config = dict(
    model='image classifier',
    activation='relu6',
    lr=0.0021,
    ema_decay=0.995,
    batch_size=256,
    warmup_steps=1800,
)
Rows from block 5, named by matrix and row number. Rows with one number belong to one channel. Each number is 500 + 25 x the weight over its row's rms, rounded and kept within 0 to 999. All counts start at 0. Numbers have three digits each. After the name is the row's rms in percent of the matrix's.
# convs0: first 3x3 conv (model.blocks.5.convs.0.weight, 96x96x3x3), inputs 0-23, a 3x3 kernel for each
# convs1: second 3x3 conv (model.blocks.5.convs.1.weight, 96x96x3x3, transposed), outputs 0-23, a 3x3 kernel for each
convs0.43 098:486504458462495485465471504501486476497483521482459516509485474512484474508487484532529526552544536550556541475476487520509487501483462488514492480498510506493495476498511491510551492480527475490520500506527457493526477468474488471450453450439467490483469517488454476465533511519545497472519492469504501480511528524487542554519500484492503496484505488445481513489494514505498494495491510509494494518531535468487498477488496486494489507482453470468484481498517475484510509473482508495466473482474482489483508518503495505531506510521512519504503520486500532526487514540491478453486495494485497506530514487502520471495517469524531538543551538526548535
convs0.44 096:468515472463511485496511496496502495521536509485525542500509485515521466516509447512462524500449521501487523504496468508512502449471468463465492463486491462476495475507481468522501462506481524509465536501463520508473501470443533519472517500478485481483516485472516449438492479489503480483517492472507459480511474479502509481432449495496479466514491478511528502516495478501498500464467531491466529507477508500457418540495415555523444503513521472467472532530475484499489487493495449485491536535538528520492489483469485509512507536517491512494497449504506472493518520504465490512480503532467493515492482531483482525520510512526519511496494506493503503
convs0.45 099:520505525512513508490490480465452476481495511507510518486509531461466491475456474521514497527480464498446458477464465515522487499535523516469467534538482524533486520505508532528513466475500517502493476496482496529534496506489498498487519530531475478496527502494541507505528520519509513522490500503488463431500471448483488468516478502542508512515508500505484469481454476469475478507492486471489474465478464493508481488489482460475472496518518483490495480431457496473458528533490526533526488495484506519493485481482484487470475477467453456459466459441500430434499483484491509509474503512479472474506492494536543546517537523531546531514531522538538549
convs0.46 097:522515488530523483472519509495513515512458412494510504479499583498503503537501445449502524491494481546503477517508473453502545473502522483463473518505495479538560504513512512516493476496515517466462473494546491491493498483475484473476485456457506484494518510511485517511493501507502495511493501496477485499555540501474466480492497454512480428468480480501495485492514516516478445463487508521492488520509485508503490475519537512513502476490515512496424511501468459436422519533505463523556485507482474469496457476508512514500456512546497492506455486525580529472525524508519513509472474485503494481505523493500510457463506513508497491467494535507510526
convs0.47 103:517460525534460478528502503516519506520488478497458472523503503484461505508494521450461476466483509484495526471487487532542514487509499526511511537518516511505487487481484487468474495498490512506507500494502467472476446431438408385414456451490481488510465490526476501502493517529507522519489505506497492477509476478523499505517503503487466493473456504496512477520520474465476454515508525479482495509491517466468475478478497482488519513497497491484497517519522484479512528499469515502480498496492498500521488495513514517503551560538468494488499517526500502522500476465504483499531493504483486498514486504496494507490487498474455474478469487455467479
convs0.48 096:456475505444468523457447510558482513522511553494488532489504508495527535507520525521500499510484486508491511488505481514512505510508502489488485490483504513478502450487515452480522465473503528537513538537494539541506454476469489510490523526509512528511524530500522514465497500459498488474489485470527463420546483404515479424498460462459471480452464488515490437503481477518492497509504533497478525482476502488494480500522499505527508485509512480515503495508483503483509504477507502480500506530522517516498496484476486505487504517503516514497531498451504461444505479493511476498505505518504502506480508505466500486467483483489474481497484500475494514
convs0.49 096:515488512504501491517516532490460502486466471511516498493492495542537512527533528516517520496497501494483483487491503484496509489494507514504487487501471469485499474456456509483479528528533485514494499499489528510500456430447491474488494499513487484488479484501506514512504489520500487483505490442510526521512508499478451456529509517508502491475499487496489477473461462509499487520519485488488476482465479473468469485423479570568548536535510517503491500483477528499476508527506451471506513511513508517524498501512505515496492468471516523510507502489499481471510486479511522530470466489469481479531530520509504519511493487494514512516503491485479469
convs0.50 100:537510474531528452488516483529502495564530469547550474511480487530491466487487476461498526467465508460473493489489463524487462548498474517504489515521510488512508503503530529523463514507474512482523480467536510484523486500512498487485493479481481484488507434468509459474490480533493500530498484501510498560522482548520477528497496465481476475487487489501500525481483510486493509478508549488515575482523551484499465520479462523463452497480500504480475472438433508516486473520507483486485521525539491504542501472500477458468494474472489470461460435534483456526519474501498483479522493493511487484494507509528510468540495459493484488496490508460464482
convs0.51 105:475478493486488471499502487535517500546537508505527510465505497478493488494487472522506528458466496481472484479493478505515507494511517449492540482485522507462476481485495488536515459505489532505479518498488478479483492506504489485500479466492473530530492526535498473481511489481507495497470477519536487497489468495484498519497512504494494506520508518546536471530518476497496502486482493468469476464474497505491490500498505470483496497481478506498473481479480475507533512515519512479484528535525486496494476482495492519517494530529502509527489520511499522510499501500497511499527510488533513478477457471468459450490488514520494499506494508492497505
convs0.52 099:507517511505528515494478492474492485522539492530532497464455459549573521516544539479486482481492480507533534463459490445467477472496489498497501504521489476506495466482469491519529501516534491506494522511522498501486510518518487502508463461468467472458493518502475521519506493516491495503477484479512529533521511514494454452506514515504523495500499466493483489457462487533548508515528526507503500441451468501497496472452487476492497532540497535526513485468490500504468501529530483463496520507509523516509454453460471461487473480487495545506488531532500537524499521481520525511528497490484487488519534513485500495491491496527536525545519521503490502
convs0.53 101:493519467524506480496469468490467532511443512484453532486505497507504498490488501507505514517491509510492504502519525496512532449485512487476458489478480496485517461552468511559474507511478501491496430477532442492519492484480480484474443450461496501489507542466469519486456473481474490486495510489507506496511516499495507500496481477481498486469493502508503467543492480531490508501492509472491519469506545442483523413506526454508508492495462500510469522517482492479454474495505441475515460493500440494517455495501469496494493497495485508507501485479525504464496496505525474504518461527523491545458531502496554496518540493522528508472505505486495476
convs0.54 103:520461468506448448498480470505478495481445457479458501502477507492452468517467475505482467474483497472493497496460437507470431520503478472465482484496488498512523518479463502468463528487477451507499456490479451501488547536531541525515524517510498504479492477455513522477505506481497505474484491469481504477482512491485497505511478472506452449516490472492500511478479489485472485473508500501524509484494499525530524506515479468477446487457456506481467490487501481467443499503485494522517489473441485482442494483451510469497479447471490464476482444479467449482489477503468465467469493477483499496503481436517510466516519490524521478515495474499501502
convs0.55 099:495517477490511463486494495529547542526516513467476499565504392542502451474520535526487462500479503476488523471509526520508514527502467531534516488527537486507528489527500483503505491484501488498491478464449502472478500524522475498530497493507465406494510485451526552539491481496501493500535518507561544493484455526441466530472450430474430445481444455460510521534517494550495455532471415509482473477505533516503510515511513492492501516473459502482514470526571486525504452506506489462504491473476466481510502501484525491540545501475526503479503491477504471468510486508497492487507503529494511525494494505460500536502496523495503515502511505509498484
convs0.56 099:504493501473484457448479465537513488527504481512508488457487485476498479485506460455472492451473518434474510467470499468466513497477525493487480453501490477505508507516506494507489486513479508506505476479489502499522503502500505508522474493530506537508520523462524536462469474493475482501497500506516435506513423522492422506505489512466475493500501493506518498505519495497486470451480518480500531492510534493485490492501525497530548501491505512509506458465456475495487456521507446486506462495518461487502467447461496497484510513496492499460524470505521422488515444476507487500505511517485508526488500494493484485485474479501477496496476515495471502
convs0.57 097:471503517515509528520514481518504479523514487480488489492509478511514490476509473440485499474518499519535492467455463516502476507499490472550537476516494484493478479509518520539557480512498477496448484472469503500500516499531506469504487473519466480527507499530481471504518494492469471489432483531485498521466500547490527530518536537500504487485490478503480471508469453512478509540567511502531498519505523504495494514504499479473498476510522470489518466497491508538503525534485532513499551542486509474465498505516491512514528518525498483518458518546477508509488510499490504488496526520513542516482497539483495542487529500479487456477471466493471493
convs0.58 099:505514502454485481496531502467493475521528511487502491506521505493525511483516461516510493504484449477450475513511510472477473487496465506550508530567533534550477510496478487522494458538521459498473530538521480477462479499504484485490505492490458491469472503490499502451495519489516544521507528503465491490486493491458453450465470469454459458490468450484491475496524504489499465494509490508517493472505472502509474494505481479510507486498466492505481451509462487528505493513492481489460503477465548538521508487458496534511489529520477525483489507498512541522491485447514520490531512482509487475528516504493494479470498469486481477512483486482451482
convs0.59 103:496467479505471457540521531503498520485465490510486499451475472466486491521533547501499482515521523503530530511540532501517515481509497501494489520493461487482462525486508478480480516520506516535511490507485474507499511503497471477484466481485521529519476483487499522513496496525490471487491458505496494479500498501524518526528523514478493501497507502508514510501509508473478489483518530471504506488476488489489475460441446500495509495493456519512515558555545524489446549521467473457436499496483535549530482506500544542539484478485482455484471459441477468484485475486478508528452481492460444475492501507489491496493496499499516501480488475474485493
convs0.60 106:511445492506442463513476473506521518497504513502492514495457483501462476492455456525497496513484487498448451498487449492489479509504475467473473482499478453478475487474491476481478499496458499494490500498485470500463531534529523520520502504506516512506489486495500486481480499460485506462465496489482487459486486460491476434521488477522488478537513507489453437479470487469476494487471465483485444490472451486503464507516481466465443504501513500501505486497495505510496499504476504511495520506493524516482476469452462498480495519506516511507538498471523471461522478462475525501484524499507549526477470475468463448515486473494496490475501483472504490
convs0.61 097:507476448496495445496478477503496519524528501504547465507477495517464468500506449499502445515479463525484492512478471525493513489488501529491494515494479473503508505505494496506486499483490487499478469468507477490514497483500529494482520491486459463504492470494479475486499488464474488470480481476524503445540527463512527445507469457491455437465460462443512516451508553475490515506491531504472491531502508513472456533467469549453448495482504511498482491485478514507470489510505488484522544501437540498444499464446457488520458495541494479499536523520548507480511502498483507514493498499482495469480456443516485437511477449516497485484472476490486479
convs0.62 097:517533495493530489454489466530467464524484462519503489505483460515494457466483445484506533481505533490505528516503499504464472517477463533548495500536520456473483494503466535551479507534462507519533461478506508501517516486489550509482549527473468488514518513481499503475521513521476470507456463506489483524471457526501478550497507490466465499461446448488512538495481498499498497504525536449492537455464497462502508456491516482500504508501514482494517496492506481513468465519512453494514497510530505535559493502517493496517526503501522506496462450500509495483520497514517464485509484507484494513516488493505509509501513474496505514462473521507506512
convs0.63 096:505462498497447485495478504460482550478466544465486563474497510485501504461477497482488515509504519522495506474499510522502511496513541483516511478495504498464524501506499512485465503480489516492476491475455474454468510503494523503492520504488535524448542509442551529456521479465504476480516499482456503522437510571451506527494505505494460462496458460529471502532431513525482543488505510462500519463497498495520492495515498474523493486496508495503509474475457481505498446492492478483490479501517462501509475482476511478454531475478503488501513511523507511500525495461450508528491541535480515529442485475485504510496493509484482460488473468492469481
convs0.64 095:496488450518518443515505471487466510521469509514484524479494518497478507491471509517513463543510454549512467475483517481479529478480525507478464502498477503496518472492461501510446513498460476489544471483532464487517478482499484485519481471514482500531472513547473499536474494495480492489490482477502543463511553490501532500505500485504484465495486497480535538487528528479502493484481482507479481503483474513532559500508550445462506505500475499486468484484462517500453508511485520507487476477505478474476498514516451516558480538572458500525514529475543542491525525491491474473494452493492471511500514455519533429527522456485488506478488500489477493
convs0.65 104:499498509436427454511501536506498531487478488468480491517518497476474469504511487496472466483486489473474473498506517499497503459445464491458479559528513496500484519544549474450459545539559482437476519515521477472465501515523505502501499487494493497467510522498501499501475465494470478492482494492513478498506515537513501504466445458501478480510524520463442456510506505503505510503481507483491490499494489526518522502494509514505521514503499436426423508493477490483511533514536474489499467476490526525514510502491502500501451452464476476468481498491484492494473480479513500506504485485501514519498505508490479481481460477480471493504521520538538548
convs0.66 098:491456485522499495497525512498494512526500539492493510512492523520485489518481472465445444499474480513500488516517518484523538477500503505475486528510487487495481505461479546512503523530534505500507473493515493503490508497493477477482434434448511525516519529506467457463461503543412440507453459497517525515493537538464508510478498532458475512485473472458449461504518543484491498483473503497496484523488473519515514451452477491473470497492496524504489513547523513483465512542498469515518481488485481491476502507501525533519489495501486495492471474467536535508497523491485523532505486536517484507522559533518551545511543540536529526494499525520498501
convs0.67 100:533545541506484513467426481533497458545493473471506533487485490487517477464484504440442420511511504528523505494508487485506489476456466469462499522492524493488521505562559487528524446433453481420486491475511512515494495519515512518518501489513496496507482482478489485478479485504509513531514518521453480479492506516507488499464456462485470490513510526480510504466475471495491482482484482497497521517532555453451474505515517505517493475493489486508492461467479457482521482478537491458500435455501498486532502492495458438458496473484522513513468504465495519510514500511537477450549511513506542549485507469486490478470420433501494537526522554549554543
convs0.68 103:525502491513486491521515514492464496484481528498516524490494506479446505526501525509491469483477471473473486520519511503513500489506487522511498553516485512494459524507502497483486494483489496509495507527524483505525515500508517511516517512529489500489487439452524476455520542541509524534492508519495493484513534525491551553492484491511512516530535510463459490452450465450443496514523515509512527494508524475492473473478472487475472472473460490494497517528508519490483556505474552543484485474483492485489488490497452441447414404403437426431494483467498475485531512515500498497497487496496489501498485477533526519509515489526535525522538532513512536
convs0.69 099:489505532503472518503474505495546503459509547458465536502547494450503539478447480529491507504505521467488513494500516491481488528500484478509502468492499488471491478521538481491542525460478519459502552522470510528464490500488521506470527517470477490489473458502518477504511463454515470433527519470508469509513476458510488465451443472513477448504502473477481500514517527519504533473484508540523480489518489512459443516499447467506509480507535453481537483472484494506543520456460516474445523497469538498464511517474466468480481484484501474490487528558486486513540501491468520494474527537443503527485505521502470500530480497514515541533532499483515482
convs0.70 104:474457466493463474510462480505465477500482480508471484463451492459439454449415447442463442474493469487513490468474456488510518510532532462467487504484456526457431480480498498479516491460492475484479482485496517529535497485464492488490501503496442445528480457492478451488522516513517500498507493490463493483489497497485508518516503533512497497518504498516493493487484498447470492487512519492505497509513491454446436455462456452454437494499517484491503479483503489462479505482483539507488495507495477466466441451487506488510512507514499507501483494520465492493458484510489484476497488478498477480479483475498477492489493504452465452440425450430452475
convs0.71 100:543552493535529476520485468498524468507491439469488471515477459521471462525501478451455475520497511528514513494499489476478500477491512582549511490478455457481485480543470529549464551505481531508515509492522505499521510499476512489478510488497502520488510483463490468475412456495448482510484506491467474489504480519515507543556523488507471442463456441440472528480499509520526499462465499468426498508482528480469514477465501476482464474499485502476477482481475553540493479476487473483492507476484480476488492500501468492502511495505505484474534510458536490457540484485525509528509486518496514561481505500464519496488526487476492501491493513494490535
convs0.72 099:508415508538422483515475502497484520494472522496467522490492512469487528442468494476480472475484480477498485488484465484487496520529514498488497485496456493511460531452527522442515486442489483485457451472450482520489512525511516524507526542521521461497534475498541520524504522502482500475448478479480456476494487460480462448506500511508491480525516497487472462459466473476505507449474481479479449501496485523529512519524493510514470478469502502480492488484481509474446509502432511507457542553521499512490505508504517493521522501522483469483501485491493463478524503497479482508507511510479486504490429467517458475492466501486497478506481484490507532
convs0.73 099:472435462482482497533568561493498509479475481519526493512501513465476473495508476534495495501488461501526499500516500476489459462473443455441487461474544505502523479444452475467502483542551507503474504514491449463449472448480498478485525528519483478495478495533489492523489482481481468462500500508515477477478493502500526549473472474476457471506498504510512484506500478507508463498484507454442451505494484499504478484487476480483496527512519463428438516530524450445468469482504513520541473501486525539505517514480495518498463464461440430433537471462455467472482535556487502499493486490539508482483444443489464463503527521468460469491483478492503471
convs0.74 098:477473480508486494506501480524534515532525493485477461484468461529535529496501491470478487492511513486504503541560557487451462473461466533516475465511492431438456472465490502481501513522513512520514492497493485475472509515507504482487525508514495500502469501515462471509474494509489487472497472448500522527532537516489491484512537519507499502457437470451458456497506500504498496495514489456464468493481489500493490464457486498494485470463469488498496467494481546526506488515508500491475480483476505508510512509498512519502493498483490500500491507505501530534474487482518523519488482467493507516525539540497491496453450454509499500481455489465474500
convs1.43 095:541505508536532521507525512512482492488487490463485517439454494460448476471482468516534547505527543516523537533528511514509493503521507486498506490503536464492521493502497528524501535519506472474478472462465490482480513509502522517504530522504523513553550541550526551552491464447483449437459445445479467466513487483497472493510511520491501505479486497505486489507503523520523542494500523501502520487490504528525507543536528544544541505508505507515521473464487444459502497453496496471467457472473483494497492503506506498513513503513514527529496491491495498494477478500453464482472489508450473497504504500522525525513526537497490484519499485533516484
convs1.44 098:506501519505497520498498527476489514496493529495505520509489490492486487472503548479486472463478458462458446509538569489510536481509514545477460532514504507509503511503518535512552517509550479456487468449478487482476495494532492488523490492515495481519495456515502435473492500470486504469471493465504438476503440465514470455466445471479452466487471459513525497515524482517532468511511507525526529529513510490509519487485498486482491486491508494496513520516521519465451530515479527533513520471461485490443480497484523553544543556539515522498524532528547509503551514506476494471488516499497515507527513489502487484469455478483496494486494506470488500
convs1.45 100:492492470494469456470436452496472465509460461483442442504496494485467484471453479476487487479490477489498491491512506476492490476480477527534555497534540478472471442450441446473470462478491475439454486468471514525516507512503518525513525530521462487506469462496491481487511506516498496514496504525545542520521498469513482465519526548535533523518505481516482476490470489458465485452445437426419420425410415444439436449453447451467478522519495536539516542565541458457468467507502497517522484490482481486470493504516477498500477488499460461485500501509509496502506502497504509501493492478501515493499517497483495495489457456495488474475493477494507502
convs1.46 105:451468492459477490464456496499498529486498519513480500509498472476504512473466474489499509487492506474485512490455450469475468481484499523498505516518523496499484485478490512494472482448483531557507534532502522520497478474472476469477489476496508505492482493537513491504477487486474472497474484476504496527527534556489523562515516505534542519524550544468474487458496521481517526527505495518519490491499476483509496516499456492498471497480494489518516477471489530503484538514500525545479480493484479503501476491491535513488505522537502497511470502539485497519460477491510499503485473488477461472506468490474503529508521556467448451466449469472465480
convs1.47 106:464486491460455475455461462495473454483474485497500487469469450497491455502489450532529524530519513540522504487488497471481489499486494525523498538507484542512498541534514499518503459491477496485488498503503506521529470470469478471470493491482514501509515507454501502463485482486520520527525529541475502475479501498488491488524520502520533527542558541461474509468487492483501481524525517521514509518520521513508513504502510498494506485510493486496474478503494482500509478509501488481502532541528511512506490481476546547538577567556575574565462489468479483481473479468497506480503502493490485493501520506495496484507479473514496483507500485510504512
convs1.48 099:466494481472491460483491456484481472506500491545543521507473480490477486486514508453464479474480470481486486530531515525524502499496478472456483486472487484469473556551527560577536539554500465476507473470507485488523482482480494487472494489471467475461473501478476523520521528529528528531526521524460459487452456501432472490451450474464464468485475481515527519499513508497503497522543547529537551502508520455459495464462487467479493508529521498516507480487482491452473473434463500467461502492523486487510479485527532541540532535526516497502521530543523501519520496516518517512521526514531515490471460486467456488502498502486512502499517514481491503
convs1.49 095:480484500477489499476469479466473475518494509529504493474481466418447448427449444459462462457464461490488494531548549530543530513518511523513494514527533498503500508520507489502492476486480490481477482472469515497496516517509521529513522536516478483504497488525527497470472482504488491500444447467465501537486507509534516492495506487480483476480481472498498496503494487496504505472458466503482479516498497481467462493475482485478489476500499429426438471478463490505500514510505510506497520517505491499504487492492527519498529527521490482474456477477487484490507503500496500496515514504489470482491500504479482488464474459525520514503502514524519509
convs1.50 097:499502499484520519465497522489487518510501524467470509494494473489473494501475520539504539520510540506509523547538541526514530539527533523495444522515494496510491496496486481500509502479509485509438463489457469480498502485474511500490516513501495533491500514488516487473496501478492478452500469453447472518457498507451490505445458457439490470467479472502513505500512505524522518524505517529525544528535530534538524512534513520551520458477502488487516530521533517483449521520504513533529493497475489479465488480491475483491492504490497496466486505554460504529477521484481500518485516553491513551499507547474469518449438476474472469472455479460465477
convs1.51 101:506494499511505511512517526453482491473474463517475460517530541548517517519515536438440439460483463489491474518515518483493491485506494447481482474483502486497485543540578541543538517512524484490481492497494507502500537542555550551566546552558504504502485497491486500508519502502504508517496507519517527530488501530484483509501505510508524522483509522469487474521524511521529507540544544515530521504503501514524519490490501484493495492519504504518521491522516510502485516505489493507493494473469501477458471475479503522504517523507497510489507531506500520523518529526461486487499515513520522490546568558517534536493504498512503487529517514539530514
convs1.52 101:466454436430439448452444442477481477458443457482470464524519506509516484505521488501505500510508502501501504519531535553559539514521505528503486533545528529530515543536510517488472488471488505497489465477490456458475477478466478483471498499476518530504505539542507531533499486487476473482464469483481468498505499504529515500514532523499508510504512507544528537542496490492510492499483479507486491511499517515525526503507520494498508491495497478463458481480475489464464499502505516482484527521501469474485451452465544525531501504499478478468517543495488501504506502488473489483479488466484477471498496521500488512475471454487476456460484500513510509
convs1.53 099:468510501492488502501488491488518538449501523472495510485487486480490485483483484509500499496483486494484490489498493485501497480484483496477473479498505494516508494509536501518518501477434542554499533522449498488451525496490534508499529513513514519547485526574452492559532549520561549511553526493483495518496504533504525523509493480497497495466495505510529497511529488502507511535501483514492488513492472511520527514493480511470458507499477523515480509487482513531504494533531468523528485511533513515509506506489496494521492510529489511518472485498462499504476502480471504559473511549471501541498519553524536527544514501491501509506506518497492500
convs1.54 095:460487488477499497537539513467499499487522522471498518456494469468499485486530500547528541525504521519495526510514482483502498481523526502500512450459508471486489522504519504473490512469452525561553509514491467436437524503501526505508519504509491530538488506533494488500474498518493524509530538497542524495544535497520521503442451456450459450475490490512504504496512516482492482547524493538505475540496478515552565515534531482472477479478481493499475504526510541539547477523561449487531477497512499506504546526500467455442454448454477457453490490473519491483540498483494518530491519530498522547481483513483510511490531484495475519471448497461452498
convs1.55 104:488502494484499508514494496490510490483515495465469501476502505512555537493478503476501494446478471450471467512515499506512514537513522518538476534526503536523545514533536526517531514466492481499508490500498464483506487482476494475468517494499526529522481525540491484519497507499498502484490500477477500480512476504526493489506533563529536545535540545444491475519528468516524464505507531500527556470507526500521515504522534469507524495520531518528521507488494499459458510479459496512471517509473522523492529521497514524498522504474493510475471469501464481491492481499471499484520540528527519520542530554524502528487490491506466453491461465478470475
convs1.56 096:467495521463462495487455498474473489493487507482510523484449453493468487512507514532535524513522510518519487509529533461520520450490499515483490513493491512478470508462489515501498510506491502519466502497459477471479531513484523513481506501467496474483489474494499476495531537515531524514544527504473485526477486513483487503457443438453463437453476441485517523519526522539534500515488510497483505498483498489501481496534508485526488488511541501509523529527536517482496511518514515519540500507514482485502472494518517514519517510515494488472485518488448493478435495491493508499486507514485515539497487515488505534484513509527510516497504512518516516
convs1.57 098:504458463490475472486491474499467472502476454513469439510521548536543559481493535545547572505519552515505546493489497474485506505505524491471474503493481494519499510508502494498501446436463481452482505471495519484519531519505528517502519518504513516474504505440481516486537503508518494504516506523507497504471500509485485507472478493479474498456471487442467507451486503489535562538531517510513526503500519534520484517498484489509491458464483476485499449488504471453520499451496468482509461467525438448511484506536517538541512529539551530537484548520477530521460518546497501482486485488466475485526502516483485501451473459547524497510522491521530512
convs1.58 100:494526520515525507533520518547562529542527511528514530480522515523540546492534542498501479500514501471495491513489508506498503486472467493527533568556560551550565477496494494495489515489505523541513542560538519537510533532538523520523506507511530509512541554548490524533558562554552560550520541536506494480528543547519536522476498500491495489495504483500507497524532521498523503544516508495505500487480489485473462506505494487487473493512513464481476470473490503481528515484514525513529490499511565563566531525516508518522533537529532538528508517508503515517485514522506507515511517512506498486542547537525523531472508513514487504517511536510499495
convs1.59 103:526520506517515493507513510510501517487461501459460482493500501470486494492506474487494503473482481492492475469473463460464474484492469500518541473506541493499527518529505521529526537543523497486514500495512498503529468486483469484473463466466468474493513508493491501490547520485538530484501500500529532501518504492531512529514519519510511509503497499517494502515513499511510488484465467512497491493477481525509513492482496481480488499539534510533537517524491440458487440477503503521549533541559535552567502538534519536536500520512487487478479487455496487460487485467487487485497488488461437453511517504531522512552514483536530539542527527503499480
convs1.60 100:473485488488488502482488500505535484533537496516553530497506501525506487513524504507509509508503499477487486455486469457470464470471461484483528493473519509495545531539548535541543530530506513525513515528525483498514529510518495481488482474482485507540495518522492494503510515523503525533506528527493483481494483491515508494482449446479453435469445441525518526503517539483487510494511509520537521543538522490496527512530541494501515479515487493532502528539504495499506503490510498477500505487491516506522505510532514540538501528527476506511497504522497490519475478488500510498516521511523527519532505480501491457486485464501505524528523542519522520
convs1.61 095:517483461488470484486460501455493490461502521472492474476467452487460491498491518518542531509516510506502508528530516501504492480483487497486495483490521487494530497521528512516518490500505470487485474497494490523522487483490476479490482480488444540476455516450477497430507533510480520516480517525481445499508478520496477505516516520545526523553532514504499481507492496496466484494522487492519471509520483495500494489516492506526501515501504500502491506497517527517502546528496504536522511502499498505496491510505506535543496528545487517530461503493465490498470470486515514491509506483512511501530483455524504470478480481546547551500520518492516529
convs1.62 098:516495489503517546538530556481486535472488522498499512498522516486518523502504526517482472512478484506494486515501482514500509521516522495484440508508510486502500475529530443508506442459459464491450473489466450475480534510495529503498534511517524532519536527533538491510471496497462471500481485497491476495469455461454455463499496466505507465503495469443466467468473476482504512471481490461499515469504508491488516494489514480488508434454455459444453467470475546533485537546533479526533480483478475474455476470485479474511502508538515521498483550548485551534538546486467506523464499535468493537518503531493487526495486505488485475496457486481461489
convs1.63 090:507489484493485476516508477518507452525500460534521492495488455478486493491511534541539519514515498491507492509525516512510494506514479483484473471488495495489486549495499520496489504512500477493473483502464498490464501512509500508507486488502496498475481492528481464523534529504541520492547527511492523502479507497483504492501476495517505520530525548458521476447518448404465449545528519532518524529529548502500499516511501509499486492480516527527531540546543491488465479489489498515501498496527515503519512483503540548522528555538517553543506514490487490463472490461493481498522499510526508512499502512530536538523525505527527530527510513513502516
convs1.64 093:500498479494501517474475515484506503465483503469474493500519498521518514520514489489518525497496515498486500496487488468477457467478450542536521522527519507519503539538532549546533513487475513499469507473490492467490501494503502494512507488506480475507478475494462463485491503505496512513513520524516494523539533558517534548465477446492495473489486483477479505488491521499474550522529530533538515536538509472496521471476492469470492538491495524487499495456471526533506524527506479501493495507500491499490494508511519514540514519536498518518513488498501481509491467509494513496484505482492502488530491510497474509481443488501487509491480498491496508
convs1.65 097:488461458499513508481495477484510486476498481453504486516516528514532511488509504496500489487491500509506492496510529498496523525517531508498501522524528485515531474504504506512515496515492468479484476477465490477471558540543536529539550552552497485511525497514490502515511527522512512498463477472484502483521524508551530514484476475516493493477483477522511519527534520489516512483479478485485483453474459538529527504506508519516533522560550524543526528551543519532536496503494543527505521530525554564546527523501523530526510526524464478473514534498512539507523558540508504495487492491474480470467490486465484488488495485497502492520499462492488467
convs1.66 099:518532479509506468498508474518546566487508531498498490488511494494531525456468475500496501476489489486490500507506477471491487500514509503490505539521524508495508479455451496483467453468446513512523544528532548536527490502491490494478516533520515519503467494508451455509498477456495486460485482462498484466523505491514524510532536542538521518535507498495482498497467467517511501523527531501500520470460474495485496429438437425430426505502482504527493493498467494475445535530473515545528527522537520501493482476462500499481484506503470480496512508511519494482463451469488498519479485507461458459517510467493493467466470461501507506511510498504515499
convs1.67 093:523496512512514499489533499514507518450499519435505531511509501539533519533537525516526523504503516510525526468484481530546542502517507506488458503510499473492475446466497505490487518514484492512494520495474544504491517506504529531525519522518537499504511497503497513509470488483475492472466479478470509494523541551507528535529525523484482491480465478446457447485521512504499517475470472453476470444468448497505497512528510504519509492498499500491470493509512511505523533532500540530503497522513528516505499479489482462468472483484481525515522504481481472476514488493508517504504513525468490531515555553552574572541570564482492486497514491487506474
convs1.68 105:465486455498510483530519504513524517518514501535520513459469468474485522484475501510504504517509517527516525494487466476479474484491482483494488500503518511500531507497485496480485521496504506494499518509490496472466473472468470471456473480467513524532498497542482455472466482487481468470458444449514519476566577502553563501542517508525530515526534523515507500490469477445479498498485488488493505478492502517510514525525526521536547512534518476497481471484461472494468459507500465487517489501517486498511498502504525514513474464479455440453496479493491488458502496470505509510483488491486484476459488482486513508470474468494468487514485489494484488
convs1.69 102:473444498502452478493490468532543506542575513494546498507503501505526566483535560543535527499509499476485474475435464488474482508496487548518493539553508503548537480478473487496493502507490478477515479476488505527467477489514508515532501520526504504540507505535489525527467460475448429451439443458496499525497476505483467455502524541483519509488493487499464466488481461498486455498500538489480492523497475468484489473480516482483516458459434467475475494497499496492510553504520523514499513483493500492470488511499484510525501508533490502514514498505504480472485491443522522496524556512521575523506485465495460481480459467457473453501471448504507466
convs1.70 103:472483476447463471453474481489496470476507483489507498485507502501499479495525503589574581562550562570535548453455465460456472453456472489514524469487505500500505491505487470482465493507477506491482503488488524506503500491501491484487512500498480469471471465443480483451468491514461476485460476480536550525517546558516550556497484486489482485506502493456487513474512521514524523494509498495523517462487486503499497524511526523514520505537492513539491482501482473506504480508533511521540491512519461470479481468490493507489497507492471477462483506482479483455499478469490497487474481479482485497512516497497503503485492497511503520474471488465447469
convs1.71 099:497499498486494493476469503494520517504539537515498497478481498474475490471459467537504511497480485483482503500490490519497503509474495466488478488504484444470474456437454446450472492460484459482450486488450493480462504486502500486490490486497512548513497543504482483509542553542538529520537523519490506499501488462502491472489503509508505491518501478504507492540516493526515509513512487484495487478491458530542525554560543536551514467474447483481461485457459496498466529534499480503497517515479507481473505468492478492508490517526502513535472511533474505513472491493439468476466479479502496494549549554557536501548512505525519489515504501507498482
convs1.72 103:483493490460461435454451419536474459524493458504473451492526500499497480516536520537537537540532534546537524456454475455461473431440459483504511484490493484490467465480460456490472444459449498493543488487529478481498504498522515508529525517531470489535462473503450465464496529510486517517487510518533529526510488524498503528519505499507496479487476454491470465462487454464458438513512497479486477474502497501488511485472508469464495464496451471510469479505475513541553512539550512502517488484513470482482489491492493499497522519503517508495504530511497506486505499489563547521534519511533516529520518493479501467468486433511521544497512521501533522
convs1.73 100:464460485488514492511545503476496480475465478476467467462449452462482503453466455473461483481482492490488508486482489504532522509521511477502512525513514536508484489494524504498513509508497528504537524518555543512500480494503473476476485485482539570529490543550463492496519514489512520509506522505496488489505508495524503498486483487495490507494506525506510527531543529514519518535515508520494505516517542507499479491482474499480481482474478479496477501498488495482499517489493536532514516499519523497509490467461488500467485499470506505488507507486504527540472477508490502523480483495476463440493495486488504485471480478514505508543510524549537539
convs1.74 098:445434458490465450499501478524520501485503502486480465535522517517523504494524500557556553485493488463473470472478469467468463492501506533529515540533493478504488504509484523514487546538529490502485479476492501527523498488486483488491464468485504497509524521496498500501461473498478495506479506518504522525514520516540553531526516506523512521530518519507511511515517514513497479484484494481465476476458463514512509533527525498495506525554538543558555525521506506491498481476500466485495450460473497518525481499504508508515521527534522531525550548527511517481505511494480476478482489500484479477470490486515522507481498477466475471499479473521507506